Rows from block 4 of the audio encoder of a small contrastive audio-text model, named by matrix and row number. Rows with one number within an expert belong to one neuron, the router's apart. Each number is 500 + 40 x the weight over its row's rms, rounded and kept within 0 to 999. All counts start at 0. Numbers have three digits each.
After each expert's rows are labels from the 100 clips, of 14976, where the router gives the expert most weight on average: "loudest" is the band of the loudest frequency at the time of the peak; "responds to" is what is common among them. Only what is clearly more common there than usual is listed. The data: read English sentences (LibriTTS-R).
# router: slot weights (encoder.blocks.4.mlp.router.weight, 32x160), inputs 0-79
# up: expert up (encoder.blocks.4.mlp.up, 32x32x160), inputs 0-79
# down: expert down (encoder.blocks.4.mlp.down, 32x160x32, transposed), outputs 0-79

# expert 13
router.13:477449438448504495470515525505519465511498540465441492448505472537480478499452582503531465550473454539461569453527567462526531462452517495502451545469423539539539452513548532497509481471489434498532520514527508448468499467463451510534557485
up.0:569475575535446512507460543528501462456508548447524573537495464439544539513454486450521523446474474566535454476485516508577461479514460515543473549423497478445536537488514490530534480490496525504458499463494517475492491476515505557483483513
down.0:523534477445544470500487477449513501509540444479555522452521431547554584520531474443548479450514550449518483507557566418518493490471511525513493434531473498472520523533494512571515476461492451471532523521519507482460484485458452400510562531
up.1:517475481445488542483525451396514474493482530473467538497559540538534504460560431500482533520565483574458506513423480466499501529489495567491477440481432525504535519561552507446559497533512497573545435507539481458556493490479480498463484574
down.1:481419476571561550504508562497501499468507462464591536522415519466518474407573494522532508501541524470484490441514464582523554457505486506531503456485497463531538548417434497487516444537526431480468561515488509452524583515526511487420552504
up.2:467464462457548463507511516456535462447480532441465430455441522500515476487508557551491467521453439567435527478465474504535517447471471499425491506487468496543549479502544534426461498508538462506526517464520466441471450462483470437456547480
down.2:452451464468534499577453466494525441501491513505514536507527464514472594441519496474514511505421467536489509553447492534488544467592622452476526484526533529555506482434509453438552417520494462455441486492480510535434497426488526444473562583
up.3:504521500481469456502531475554469476512449550563516474469514460488541482535473526480533472558487471531434586512463506460553528490517443521523531541542465500509530508474541523521463498449445498437445453532560387544518580437473527470522522494
down.3:493408476547505467455557479480529500470466450500467462551439432455451533507459465531541448510467472494494541397465518517442529480529516503520414552476479481536552542546476541509522475486515497510523522501462494562440450480484518423437531495
up.4:489484419502555491442581575518478469550542525491462533529464512550517415462490537505515480473463422504471521471477529600468565452515479412458489583433476504566511453551527537497474491522560445522503503470510508474522552426536476615492572475
down.4:508460423473510471489515465540487488451549495560480486581484472545487544448493474553477529474484495506501535527536470497426587461573495493496485503521517515539559507485534446452557403529475476523501488486444514433446505477447458482500567533
up.5:560488502497452443532620516526437467497477440560509446557496450484534545507569532515490468512509450453509493575557490536506505541517550476564522467478513514560506457518457577463502452483528509473477462525494518443497458593533476451539511499
down.5:503453535490489581531506521416617537455609526461483545515495498553460479547553410517523528395503550489457406524458519489534491529504508530520482509509525486523496481471548523503515477454499486577536456488617463490515500489452439546531442509
up.6:522488554534487475539485455533522498496458519489449498443463510560487510418448601557503490522608462473439578433539537483484566519425563513528500511482523482537550485477526559503502425519423473467494506520498424455417461551466533500510455534
down.6:487477460519453566514522506457529503561491473568552467487476537492523595500492424418513527514473487520574455581441575483532544497503498480536595491515493508531552482452474464521500514443489479556517502523432451473564490511498447459465559496
up.7:456488547507500502442530500506567495493498526513438472495490524422528509550518467491425422510518496539422568530499535494556513498523476464531482471513453450527452464500429447520479443508490487484486491375540564487420567533492544504454467509
down.7:540504511522482497510544533503447528491469469540533587504515383535471484490460537496475463521524477511459491554522489538496446531428457514499541475452468508515434485491511462572451601560488492475553541414463458507573455505459516510380539514
up.8:505435512546444515527516507506499517484481554486521470476535424577465507542457531524518470519544563528498521531507490547517484493446437520489514582468515432580483562544524537468514499531491519544509546565481492442473556509510548491514519455
down.8:453500523496527532523551471509500477475475500508472502467499436504548507457506533547463481509467527478549480521418494534554508525545508509408500424499516525567447517481532431508536506488558535532514517482460483479542491486609474542452523556
up.9:455470492487457487519564541505494441523467555407531439430529470537513503424452517462485498552523475517507491469454504490561499490451543572502416527546540474471458539463494508521482501626489567491515577487511527504552516484486444529501538508
down.9:485474463438485517545567533542391473455540461459467484509465521429458477459466485533491479518483499508480534464492489538473533510591561452524525450527466489454536434504531492535559412560511458575531465575434461457521521488522517549499524518
up.10:506481522515533533571518430439478433494485487513372567473538553427458500504511446518528584548463480492536524487517547490529550467557535435490453464473576492477559548450517473486490424483541474499465530463434583503493576490544504474492463544
down.10:474532434510455448472471478498480443468468488528501497483457469550464446463442512487541444470558476537516504496529512513610520460558553498485446502481469427433560436421534502507549477510573462460566545502506512457481472464498486500554541499
up.11:495590500565552492475567443474510466487427468495580508489461477467539547492518443449484505504488602501493530513459457544423417555563489499512516510511442475558453564506499475483536446482495460448475518546469565459543552506503456507452518461
down.11:474446438527507495548481455513534539510468493540518503550533436500472531485421510495494418337487482471521523443623545444435452507484433468489537506514536487460502473496493471501511519460552508531531523452492489488483493433506552442434522552
loudest: 2000 to 4000 Hz; 4000 to 8000 Hz
responds to: the word "to"

# expert 5
router.5:460488440455477483492487487463497514549541535493532404525494452517504506434428559449559487524578466510486502536455510523530475452553473556426524489571602535501453440435477530474463522541472459489520485489520573472386493463512531497484512493
up.0:481464440509546526514551510523461447559498451440518448530510557450453513496402462506574504539463456484458527513473613539509490518590438501542497497519548559583471511494499507517563522500515512528531483462470493490509473595508463450478546552
down.0:476556515588440477542545548527498573553506491486569488516574546500475576491498449508455463511491487428542571467447489532437551462448497434459464489438448562513520484535491466554523520538502503508508493562431493542517534482486504434523506506
up.1:514481488492458496528544475489519513435553509516497524409497517545473519459492489531521490543416502455551455549527459572475468518480524483455484526523561500499415552560457427468482478478444507497568499440568557541520502522557539565463543513
down.1:482487461512518537514449460512463534444478492468501437390560547493461475479493497518471497471602431572447505518491509456497518498516467483542550477491484543468561447514492532532515462500454463514482576533536580512535595471494499504445545597
up.2:496477514477509549434525436497461484528472531499503541463539505592515570469505542387554479551535478552510511502553529455512538479481536510495456524524503492529502516551572531429467474444490542476506473536421450541474569526511504434512495478
down.2:485477477446560490469530449495537472567471454522523497461475547489483477496499578488503524506435560474479503452604559454507544474489439431487476474513477422531514499484576501496461513405489508514441531488554532512478551488546474562525548539
up.3:499572464544505468518491522466525548523549511522462562538503484480540532503431554497482570536547499489492507543443534410455414498490503553431521444511507446518486437489498546474564482495529563571527483571507487489519552450501531519440514510
down.3:507508543471509432443543526497422542406484491491438501443580537494487562498452461502466498575467460546500426462472492532512490504527469557484438498584547486465422532529380573475465463477542426513478518516490526476485514471456509577526474495
up.4:521564506442496478507371567515522521486473472413457481480496538429485465537518469494501494506516460549539466558515521559471504522551495463461497462518574547510492499380617493493563502533585536486539505547475466453545542589542432510461510483
down.4:453534499543499493543507475507521443462489462440513488497489483468516478553473530479522451577464529478521539441463459458489459514498501530506591496567531517524469536485476471484487512577465538470504506488463552555488577414458516532417512490
up.5:430495493408491546503486521549449576506519474504540505503534448460519528524470427473474441479510558435522551483583527545528555533512604459468544474592432526489450450489573491449496458481533450502427430431503571490519534472477514509505512449
down.5:489559437498527522490541541487528509494418522465535507450589470476445531528460547635495526513576577473491498492527525493506453488475543517415506490471504518503485479473584476514467542564510497478497483481521501466560476484508477542498548520
up.6:499547487472492561518516527532448492444475489508589476448522511577566476466466515543465519469434478518504459582452497560538528466453446502510489530490528495445478484413544547447495519492519499523497474546525517544519471553479576520431423502
down.6:517461512456466517494526514546520499513462489539527495525576462473496437446472511502471425494550526416540508475479580493498450421530501459522497515450513514591549534521528515553482484466512458452544509521489433509486471530462462474491483535
up.7:514576404502490496485466543505491505499488487502404521526506521512506486543565517554467499534474447547542518455560431479470580489596564522464499558479517485474484546443493503517523523522443549499494549454516466471518506436501540475463524504
down.7:498523495501542487497466518515451481563500454515516446516523524483551483506542469519515582470558618534502538574511515548539539437449469513586516545529538472497494468504518520475529479513498533512564471500525535471526480502565503548445568499
up.8:505478475543546440415560483460516488511511459523546512466523428496504519507463493565478556422511505441543511511460534500539526539467493464555491499491474515568451520495455541436523555493450502426528529519576477480487516503554497574456518532
down.8:524578509482485537488493533510497495478534571549507440527511450532537497389445445575508505474483475522458517467522555501494495479485471595451467490495460530529500461505444545538485517475488598465500473538524525497500442469495492612567507549
up.9:442489527569617500484533481548562509519440569488461478514533449497505473504533531436473535519509504531537540472529459461511514572482507539484482549475530509499543566499495406506587511441396568537510495542594523471456513491497543486488531485
down.9:499470510471480474455515409510537522524554490536543417515561528474497501492487521480468483526486484482534421469442514496504471533555570489523466481470538513510496450443483470447550514519499482506494496561491567527458514571486475529497425503
up.10:540526533518373489431479558498483549478456571481433473403507464498436493485514473460531545519467526475471482523462433486607514497468583472486521474485451528433434470469540524527470486548510495467555548480512514476508488507429519522527538519
down.10:478587494448500556396525542478465553484550483502508483536429522498479497524511489547475492455460528467548499405541565517523432543562515495516432452546456496512498429514401474542548438494387477473509467522477478525599568448500541557493497469
up.11:500541599492453507521567524537499468500546461434513498450535474464453551446492518489457554460466476464528468520519537528518521531464543469527481536515413448445427505409559525450480517530486447441503470506490475526531443523542475516519607468
down.11:559537496428454540440547519434462511426523507549499543476544591485519468510474532512438491544470533469471503403504492548498502497530542463544506514525559476540584541470462506425518558473614511515510501506501551472452456413512551517572457553
loudest: 2000 to 4000 Hz
responds to: the word "she"

# expert 11
router.11:516463547491499470525484485508561541501459509464475429489486498546531529436491486504480517480481406444472488520398492568567429477478531510520524472476496442512526539575514522487463547529521542465482512500459531483544513537532539436517520526
up.0:471523505499460470511483519507421468548548526443526568488538515523448462529457433496509487516593436423482460504441542472483436474506571572543442627527482511515499553499501491494488504475536502443463515466451508409545525456436475566499518532
down.0:493444487501560508502476565489501457538437555499440455492557450520549525495511483430554495507503502579518473490472488464519596594506501541522497522483381491533513450514511455444569537493535494453506568483477424569513521487574529452558525465
up.1:480483562540489490524465560490568528512510409483460563500472532563501542482495547475509452489525495388455435532525481557505481486508515607537459446536440520445426562557490489477466597553471452505538470527555521558476506488502529475528476494
down.1:512453475477492527516477481490480523444512516535447515576486519489478556510476502568498501500450503412464567454519553513481517397549531528474582463507497532481453508487436451554527442504491505524441548477575501521545496467432510487514486472
up.2:511489464510495426510511572542439540527513495486409507449481522474554531475492503471518458533463522535444561510491452481444548470426519523468530517479540462451531504433473569542463489447472482412515466527471470504555496472530542486465466451
down.2:460517534430437473494480473521483488523472513565480527500553460535520590418489450505456441468500437571511487498475532566528528460476506455456494478476481474515470400542506537496475530486549491498528511489549537509478396450429532476511539468
up.3:439543483495458515557424512502535577497486501530469435445479561472553487464546517486534488481547518522529519523432515446449508502516512538480479492533498509543486504518469525555580577509439485489532521523512532528541477475445539403522521536
down.3:422389485521516531501491490537522445518499442454604442534506496515558517430478492516495546515473525497451546435478521507476503548436548541523547454520492491504470508469471526570477540538556469532501538481532524462466447492476595567515515501
up.4:558503563523501557542444471560511512473450484611530413482477506486528512513498565487445475512492538409486517466514420510412517512456545510445432537558427517466506513515535507463490500402510519459501518526501564511447514490521566560555530470
down.4:516502580541439538420472518503454518480483473505546487487546479541461499458517508566398492492511482554489449451436451517441485416561487451484569520440502446441517545489546461565521528541534460497467441469484476472490511485509516555557492568
up.5:502533501497416598489571517512482465539595484514427467505437465508506453501493475485488456431469440498500540498443523456492467457526519510515466584495448470496457510479419521461504507491430581512473523470468551472534568546491529527472518456
down.5:547481504539513496554456478521485502514458521500427447526498496525504513447470547525540445494375501477533524499551530459486518597489382493609575483508510471497446512555521483458518495545499469498495547536545526497484483472491536493472513493
up.6:442432544486453506442532519490540516416536483503418512460489491495503503384503501436497441524521542480573479544492502484483457495520564499508486552525555506569476501465453418502481485498513555489447522477450464448484529533500529486539458568
down.6:500479466487469525445521453483493559490533479523503524506511464504511496557461520557540494489506475477416509502573445526452435440505469427456492526547451443503528514500440472459517510584471517526478498455433530488508553557495481410588480482
up.7:447494494512508577512466433532528509462523564445447467460568540569482417494511499446483515533418550521502443492560421581541452523444527500487475540532478469641469476436468521433467506488499507579454515502505514486563492505521502506496494472
down.7:507487413498470559545399522500507493461508450433492458576467450502478475534478481561478519545472515471527446499508495505508451531533466501491503466564528522589529432533517499405520503540522517469465518565494507485396446476540459532534502480
up.8:510481506585478495379476512470545523478425507526525563512485465514543527389500456455473517470547424487501481493505492472541598485508488525520497520465483506474531522477447461491496422506479505591518454511486528508491464502517482436523510525
down.8:451475485521448492443499500418574498465500511521445490465509596465447581587469492433451472496532568553515501535465495541486563499482519445512495549457491549461499478569528550416494464467477443483462471464483547477499552543450532546508435540
up.9:469467502477526527476443545515613505435499499466534468461452547472435563447538483541530499446538530435526512484549472513536477461533513462489456516532483540566530441505518468542543479531415453421486450578520505500421533482609571569490494473
down.9:522477525492480572491503489551541501498469473503552517485501424527506490436488505480483437481502464551507467507546447548497488521534434518517480448523446463464481502529538473484531528555433543479509409485506502462561467470525543525580482501
up.10:549550490410502500517495439490472494542490519543544511503546522510542496448562487477517439495547480541463525465461501451522530531551401545477499523506558487529539518486450499487510473456557573549479441550505539493498522508503521532535456528
down.10:485469530506559604489481535495463433458492440436511499489477529486466463491570486502525531518595498470431472520475512504446544507514513554472521523478539525452509496508509543488509435537469497457516519495480493510412563430579494452449446488
up.11:485494536597433557523478465500572551530564508462489394533469453519502473523500436442515453540461470485468500437515496508422464485486457468497565493518449534513436516497443512499482467567498566494476536508442517546459436586479504514479544515
down.11:481459506477415515495532596542561544466523524486531484449467567493499535471490486503566481545525522507486516506468502547438456449505483514519580502522501501501479515525508517492461394480456538511462511555529527596545468398590518553564591518
loudest: 250 to 500 Hz
responds to: voice: male; the word "you"

# expert 24
router.24:513553468528427510527425519519572458559494465514461513483547479541532583445479462454548532456502492539522519519513567477473528576477469460513470455475501497442422509520466471522507517533452496464441529468427463554430512488487559453520455553
up.0:488494548487473534512503446549571557525504479520506545569502548526501485555531494521502406527556550486491493502491447496503393546501433566462509497496511535530515549530459510474439491559537518493474551581507482447532474457486463508431491611
down.0:602504461530496469501596413487513459428514472520479532617452477500458510517510456459498492505431562551536512548469469478466530438539520454481562537506455418545423540484477516470477437456593445466402518470498470481485521565484471513473419505
up.1:507525486505517429446549580417530505506505559476481438470542466501470519534495469502548499525460476536490516485483443550469489469521576404526530539559383497472508486501473505539518475502434520481525456554539459422497528456527490522550484502
down.1:509523504529570464492457479485520461496431450541542476417472446466508526535524497439513560543474502506544479471554518543494452487511540530563525555477550569464510526545471451468460488473514465471475533569477508466443517478506553462477506470
up.2:544527507495491473454492510524460490530476509480464479525515496516558526504530499509438545517500454588557492532521523542518446489382357494415551410492455502536465511543481480474535523471551555523436510565607505473450543499549506488469492524
down.2:486448481460531465537565542522431449503527520463484550474505548554463485461449468503513491469497521513553555547527538473497527458461523541513556435526572518500589546453510530470521481559521507389505490542537498527447494533511489478417479532
up.3:556453523486455444528436504505528464483513433536499565504544506479565443547501532525523532511537460408555448459520512528512422497546532459560510481512507512515480533541507415516551460500444480513514527513441443495442449437517545486492501462
down.3:549536532553518510509526531519463512511516492348496452490445470466491427499475563530485519535538457482588493470552503598530466464499521471465487441444492548477516488504494434485559512412518546540471453502480481513484483527546508503455550550
up.4:506548512520572494498519466541567463508560529548542568506565539457546464443493492499537506573518529457536534437487543496600504553483498534478496487533513526607572501514531531571525446490458524586491486554547525495396461504459513442495566541
down.4:499521482535575419547436544474491492509488535515548430405505509460465486519518487525529558453463520508532564469451498438479484495503454490448398452532476450495541449530542473499487569463491478487533472463488472452494496522503474503536475500
up.5:530532506509546505500541519556493464495428547495507531527504495525584470465453514539492551459499554479515547499574490503512476505477484562404428513563538509487478481508464517526456404546518509595485506607561455476494527495481553557555447510
down.5:515503508528487466539503491489489470491424574519478532388461489495437458530570558491535500476500475524566508526500557542477546478553495505457482539486437413457514520536508429508511537453496558502457445519478454480476565493506435450541524595
up.6:544495498495399493487476578504538463445482543494524496517477428447432507515543493495573512458483520505462535496529499522430459495482498498486484485507528452534521483519449569482559550494478509530515501539445485478497527436507558424468504546
down.6:557589471521505614538541439504560489499488527525473476482483536553486530458487581491402519492463520496526455441470583511541500485550550513485503485507560544527513538584476485559489532545443581451525453488463574529504512528486557543525543478
up.7:439527456490472531483497437481442448493488495564554449439450500483523430579503498470462403474463497513484517544419525466419547533443459480487497572459513524579497573439537489520462478423536460489459556487469431520534500509490462473489481509
down.7:456485524439520580454553484489513526451522419513499584462551515457515484507524542467492487457455447491502434490518454477544439485559513478545457504428546434510475486514506526468500490535500596473501544555473505499456520550423457449524469511
up.8:483478495544461490531459525515526523542433495486496523480484401482511515517492471450467550550572507552477476467504531519506461489545525529520550529543407534555534545485485502471540517560521524455524499442507460475473486464541521533550526447
down.8:522524524512527564497534503495451596556444399556472481481544493407512462493554482476523552569497534580514535534508517490507520554458521449552475503508528444449534462625505518516467499549509485519473508503462470442573508421516481525551453505
up.9:547563446453524459371438505560486482500482580459453509542440482537430549504472463513471488480518520531488451446459517453558509516556457486533474500472496479528500474439476473533506476444494557485448467539464539478534493521543514584460547461
down.9:580556497549496552518513556480560530442553440488514428518500522459492536514508483474511493516505498462466530547490466470562513593484403437500529551498539504491548506506539491517491502498475558465447529495487537486577512490514544506462504465
up.10:521524497510475525481470483568513487514439465486512528517461527567511503516472446480547480478528441568542436559506515505568531545475467507454432417515449545447459466511479436551555492568502483475539483582472531508477552462483506505510496448
down.10:481531554426451481521545530501544511515469487514510468529513528416513509498466495545551496502489505532509442478528563503563513601533481514515542451490472473517438454503492459501511463439434482511454520452511551445482491517505551521498536394
up.11:528541491409445493577477454440430506521501450497493452442461470550453508446459468480505505506488488521497555501505473553515490506574515524430478507495461513455475547557501475529514511505478498463522485475572546581496507504483528496487482431
down.11:544455531491517505601526461543497564496529543392491546503491488417535577537444477422543526429466513490462458440526464507523413491493543515554427513478514504471399478530486523553451490482555520517483468470523604506416465473508484510526477456
loudest: 250 to 500 Hz
responds to: voice: female

# expert 30
router.30:465513521439445495473483531516520549519537559523445449464426439522535490500459507557516495456547473571503518445445458498566495454438462540516500428425513500454514516496489516553555537494509550501506478463522463617518504572424466456480512546
up.0:480521487428522481486466559457529475432522537499493435506469478577514536458490519527482518564395541520501513475452506495455538433485455460481552479445476482521505548401560572625441498526485556445528478444567521515443547510513439519501490544
down.0:496506485559483497509412493449441459474489520426545483519437541508544499494541553532476520493450501565518511529490490453536554590504481484522572463478493486419530475519507443449441522537533542536450461520584535546445521510577485528466497498
up.1:514494486478483499481460558470557511519494563487500506463476464572552459549489530573446484467560461521473466485484483458520523410452466493503456474461565455484558509498488531491546513550528483498515410438507477496513497566486470503445432571
down.1:492454489546467462477501533416473527506524477462522463500531484492542541530482584535463471495472447511484448469509434535433443516491464495493487519558551501473515526432475478506497539422537495563494429498526492555546421587470459484495442521
up.2:519478462528531543511468536488499503497478501527396553513522512500399482537445524546435547501447496491541520447421473502491496516515479489468554571460540483513469454550485431557458532454520437600492448487473523474487479460500529530453578437
down.2:480579535512538537491485452506517445527443577509469523516538504479462528449510506453504451529502598502573436451507467530525532541507509452476463566466504459507534523457507478510530517465436474463600513436529524519456463440562521519453519508
up.3:480489508542494493494456486457531548543444596439488526479483522509554554448533413549465530526479433503541420502588523504497427563525503469504535513473462457478472450518472539500489573495540411471483514436454451463517535466532515485508530568
down.3:514485533575505521459499507487442528547542547563442493487530490558521528498465471488474538482423532532600495492514510589557461485540473514461542552403538530539457463455474550476480530511515542460500500478462560514573509551460471549450459460
up.4:505506510562511545525492501546586484530489519538523499492506498545497380488482466464568502494452487501489569461501625523495448450467523511465478387496447537526391490509500418536546494520485536483451479495506569514526478480585574545474465481
down.4:572487498561439484458449494418478468490519564569437546543452501533569428503520517469440549486505518520613573471536518412518482453538585437528439488485484472464549516490436453459513524521509492521503438517460495461503464501533526499532492493
up.5:512506427546533522525523476541567465482488553488414518502491406440562545482513447491509529562538468489552444561522519499519487495493486426472513511585561516464511476477484467499511475510508495485475438554503519421496510501499432588424508463
down.5:426476428518495562566500489495579494567478475505533470447472485492455496430524484462503485486504489518521489553412519433508454499558526573408545474547483492507449558576525495512517452495498473520476545438508539494543500516461516473487456448
up.6:471483442522407524448493590615459488475485561489531546521557551523527497512491518509520575542562456580557477472545479559529493488512486480595549507493458506484537472448501477517476553436508468470464482556488519456531569512453499538522489546
down.6:502497466495574475511473473505489479463441518530521480462535588492476410497442507522556534442491442503530475469507529473481531467533515555495528513488508526471605503460517499484574474417546524548475508483472498463457483542498494546486494520
up.7:470534517521534539521477472528581560525539408499533491506505533510494509572541506469531462424594589435481542544488550497462487529480524517534495510497465524495479561541610492527483537449490500450491467519547388519485478437526468573544456469
down.7:510467466452505519429503515561496498507458494440516559479546492544485501491496541498492520479464562522458533553473451502503460539524502501525503488539495442494503458534536502486473586431514501500506562483473503449476591564485556515526568548
up.8:526430518525505473501432474532513425502536506588507472554520597524525472564517437464495518491485479527457516462500478460549474541500537465537469467459553504488569522475473449494496468529512539519529548511408559518488512507498467534449415496
down.8:533553548482455461484443569473513480518439447483508492478472547494516491539409481487547586441530472475526530408422482494476624536472543554571508456426520488510521470453496548475519512461545456475473517496540534495499436490476528508456547492
up.9:485469536530506507513513550511516494541536503567495481510498513517565497565574557512498509567566468460459522474481507515494556458513532466452586481506493508525534555489502493522463456489552521485515439452587540533509496566514584583448533537
down.9:520486505484467518489514522503456518480461561494470385482493546549470586504548462514461505563508471483534534501508547530528512471541553452430455575603521505516513496470443431497533508482496532398531530411528474494560504487563519483469526499
up.10:500562576504485480462518437476513522511479528445494471512503540516503522508494526436516470531447483473487474492549469546543532418576485507488439499484489498495520493411496515532562528478551464523501471456551452543514498521510376464539427462
down.10:491480577495503489471477485513511519590499432506460517433483472458560448552500490505526483483554513521421531471413488466505468442461498486429571484521594536524506462532498440498584463477454483484474481536515428478458533564441495489439504510
up.11:530478470582465499502539487508474497522455556552507563467552390572559494501455512512445461485560479527477476579474522513487460407573445497455537484451469585418494546474501475515531504496540536511507531479546499498464585540522454536432467490
down.11:514544447490518479482479535465537562474536537497400536566487497525514453511539538435476476560501492529519548482487514521551438514466492483449485484525498544480499506511557501478486464472457389534512460525547413579549448486580462487445497549
loudest: 250 to 500 Hz
responds to: the word "is"; the word "as"

# expert 3
router.3:503534421589556444527506489516481541509446500514480555450546461536527566431525481516521499542560492507489526544567546516537534493490491518563396497549518485545514478436516459491469498461492511491557467514469492422463525565484444527541468500
up.0:484563502497475497502542466497506472512483478452467493536477450453438417533505597533538445470471445469430519487506537488538526545501518506457512437586553446427423507558494432506536522426497473473433559486528526499568550524529449520526464476
down.0:504459497478545580510564572526435477467492617531548495463428551429492490485499561532530412440548449496535559491462526517514518523520440489585561495500446467476534514474470449551553508521480543528492553508492563525566533522483464474493533467
up.1:496449533490547373450562484541396564454540468511505501449443574476546533518501483537516482522416482505528512518456512478532512558515467552458475471505460496541449474489511516489453500477449500502411444463456450501473452522452444535491388460
down.1:554458480487415446495523534567457478543509462499481490483503490513547492458475508558444482475531482467539489486425531507538540495474491448450505532442524503526524483495522590410449553459540504450484486557478465562468491543552419543494421462
up.2:454541543513441489555541545467556551552508547485539505495498454467452541451490483497517554512505479513535446524549487544510496565442447414522463473471479545518487479536515500499596494509460438542488550538514539491427479454498436493493539470
down.2:517435512468514608519468557469513538505535488498562444512556459468583524496513485537550572493527492517484462464443526423467488569480446505505426551485509542473525471484528577511488507487493515470506527496585538472538540490472465523550523546
up.3:476563527472450505504609473468465500480479468424450546531405476490507523510554438524486552421491447522523445615436504485491527523526529466477468538481414517498498498503509537526529514498516437476441450483518500467526578447477581492506537519
down.3:517436560516412493516484550483508532507420516449477502545509488491509429516495499518548532510539517442490462542522492491363471492486443427526490446528529495530467556545560584483397507510538532519469487488499460530511495500447497476483564415
up.4:492453549515532514536517487500456490493557414463525552553476514434547491496477524454494485498505487526498537431468522540469520578486481425446504500512430478505520439533503507468482463457477444510481493544464473530509572573465439533506494509
down.4:482570490441517526506521457555516485571416518604535479502525483490470432543467486550502513497512506545474501503462451475541531513511572475543449489488504534481487496430557536477582559486519411508510474468485468486490533489488442468449545586
up.5:515475464483525451493469483507531516504471454496537447479473440565523538543496503435441493564485555452435496561412550418507471479490456506510548481483428525446501482500532473528498450490472541479502521590504496496494502510466564525539450488
down.5:491481552472484476531477520510514499504542547456458534499479560477496500531492456530610488509507540485461489490460511574493491423417464545499574548569522478528490398459535452457478500554569531523441593476466541536515518536488525489479469530
up.6:504501451568451574425560477437508459500544513433525468440453555483528508445460377483415485549542530592554440525460493496532529467420543553497527499552568520549499463515508473479591498527507464595490480489478502493531530523529504554498506488
down.6:497486514533531460479549454492536547466478499475453504398543537519561493432483485528549550434450466562471481468538513541436494444496504501502448562523492586435529465473497553539559509505401493529432420529471516474463541547479519527442485473
up.7:599507536470501595492495560503522495496514455528430493481551443546554484448443485489353480514507542491538484538497488473481490540533484473451524509477464477491562508539445534402473495552466490463534510507432494437472481475460530509526469481
down.7:548532552391520464445526524517504506517570475500520563513479551569534507503469514402500523498518605476537477449390560457542455544540489475528561445523461504560507511466554525527526513536576484486508467526480506530513492487566494433424568490
up.8:498487523525481446456540482631589492484507421458489527550498512481477472481569534505478454559499470428497508453476506512488515467514435515526490553490454476485466539537580465484442512510532594514526484527461463536448534513525459458448528503
down.8:484594447516547508478523479516575464507524461493473431471569541504510543575494532464475596557526495547540463529519594440469512465512510463506495575538503530544456498507443471540493453561526553478551436480567539502520456491537458502523448496
up.9:485473465549460463499491502475543503541503443481463501417437502481436501521490489517557448526510544495528523525513591434528461546525487482485480455501444456481551466582534458454463535484543464478545551499462558505498493480544482561456553514
down.9:427506516530476486507538481396494513473535514434558504506549463483497502466482486511476526493434563527467524600463515489366467517525490487469559511495553456481516522483488480488471535476529541442463421563475492539513531491502477453548539423
up.10:525469500468476451479549458514528502518497509480562504579511561486543559467565584527465483485497411573402447518495429474469549449530497520441442538473486487503424447463488570394493531441486440467498464466499541418515519630463498519532489522
down.10:521432501494532485515480537528513525506516501405587485512451462540543514529508516558503479464492548524505483561573532474464520429450555525519545570461551479532526574490483478474481527540499584480494502488468505404508553516460482555487414504
up.11:521554476443546477465521457525508445504476467501492476533588471519526517438511417505565469409429536521533441469484486395527505518420469537535435460490615499516476534448533446500488437518474518563480476474513458488493463490513548482507454528
down.11:507528464458472477466487525479507544551496465565446533517525518451490460472529534449458475538479476469523509523461551540521480498505510515488505490513575487522491467424542444459418468485494556531533474544499542455411479568532504560470484496
loudest: 500 to 1000 Hz; 250 to 500 Hz
responds to: the word "all"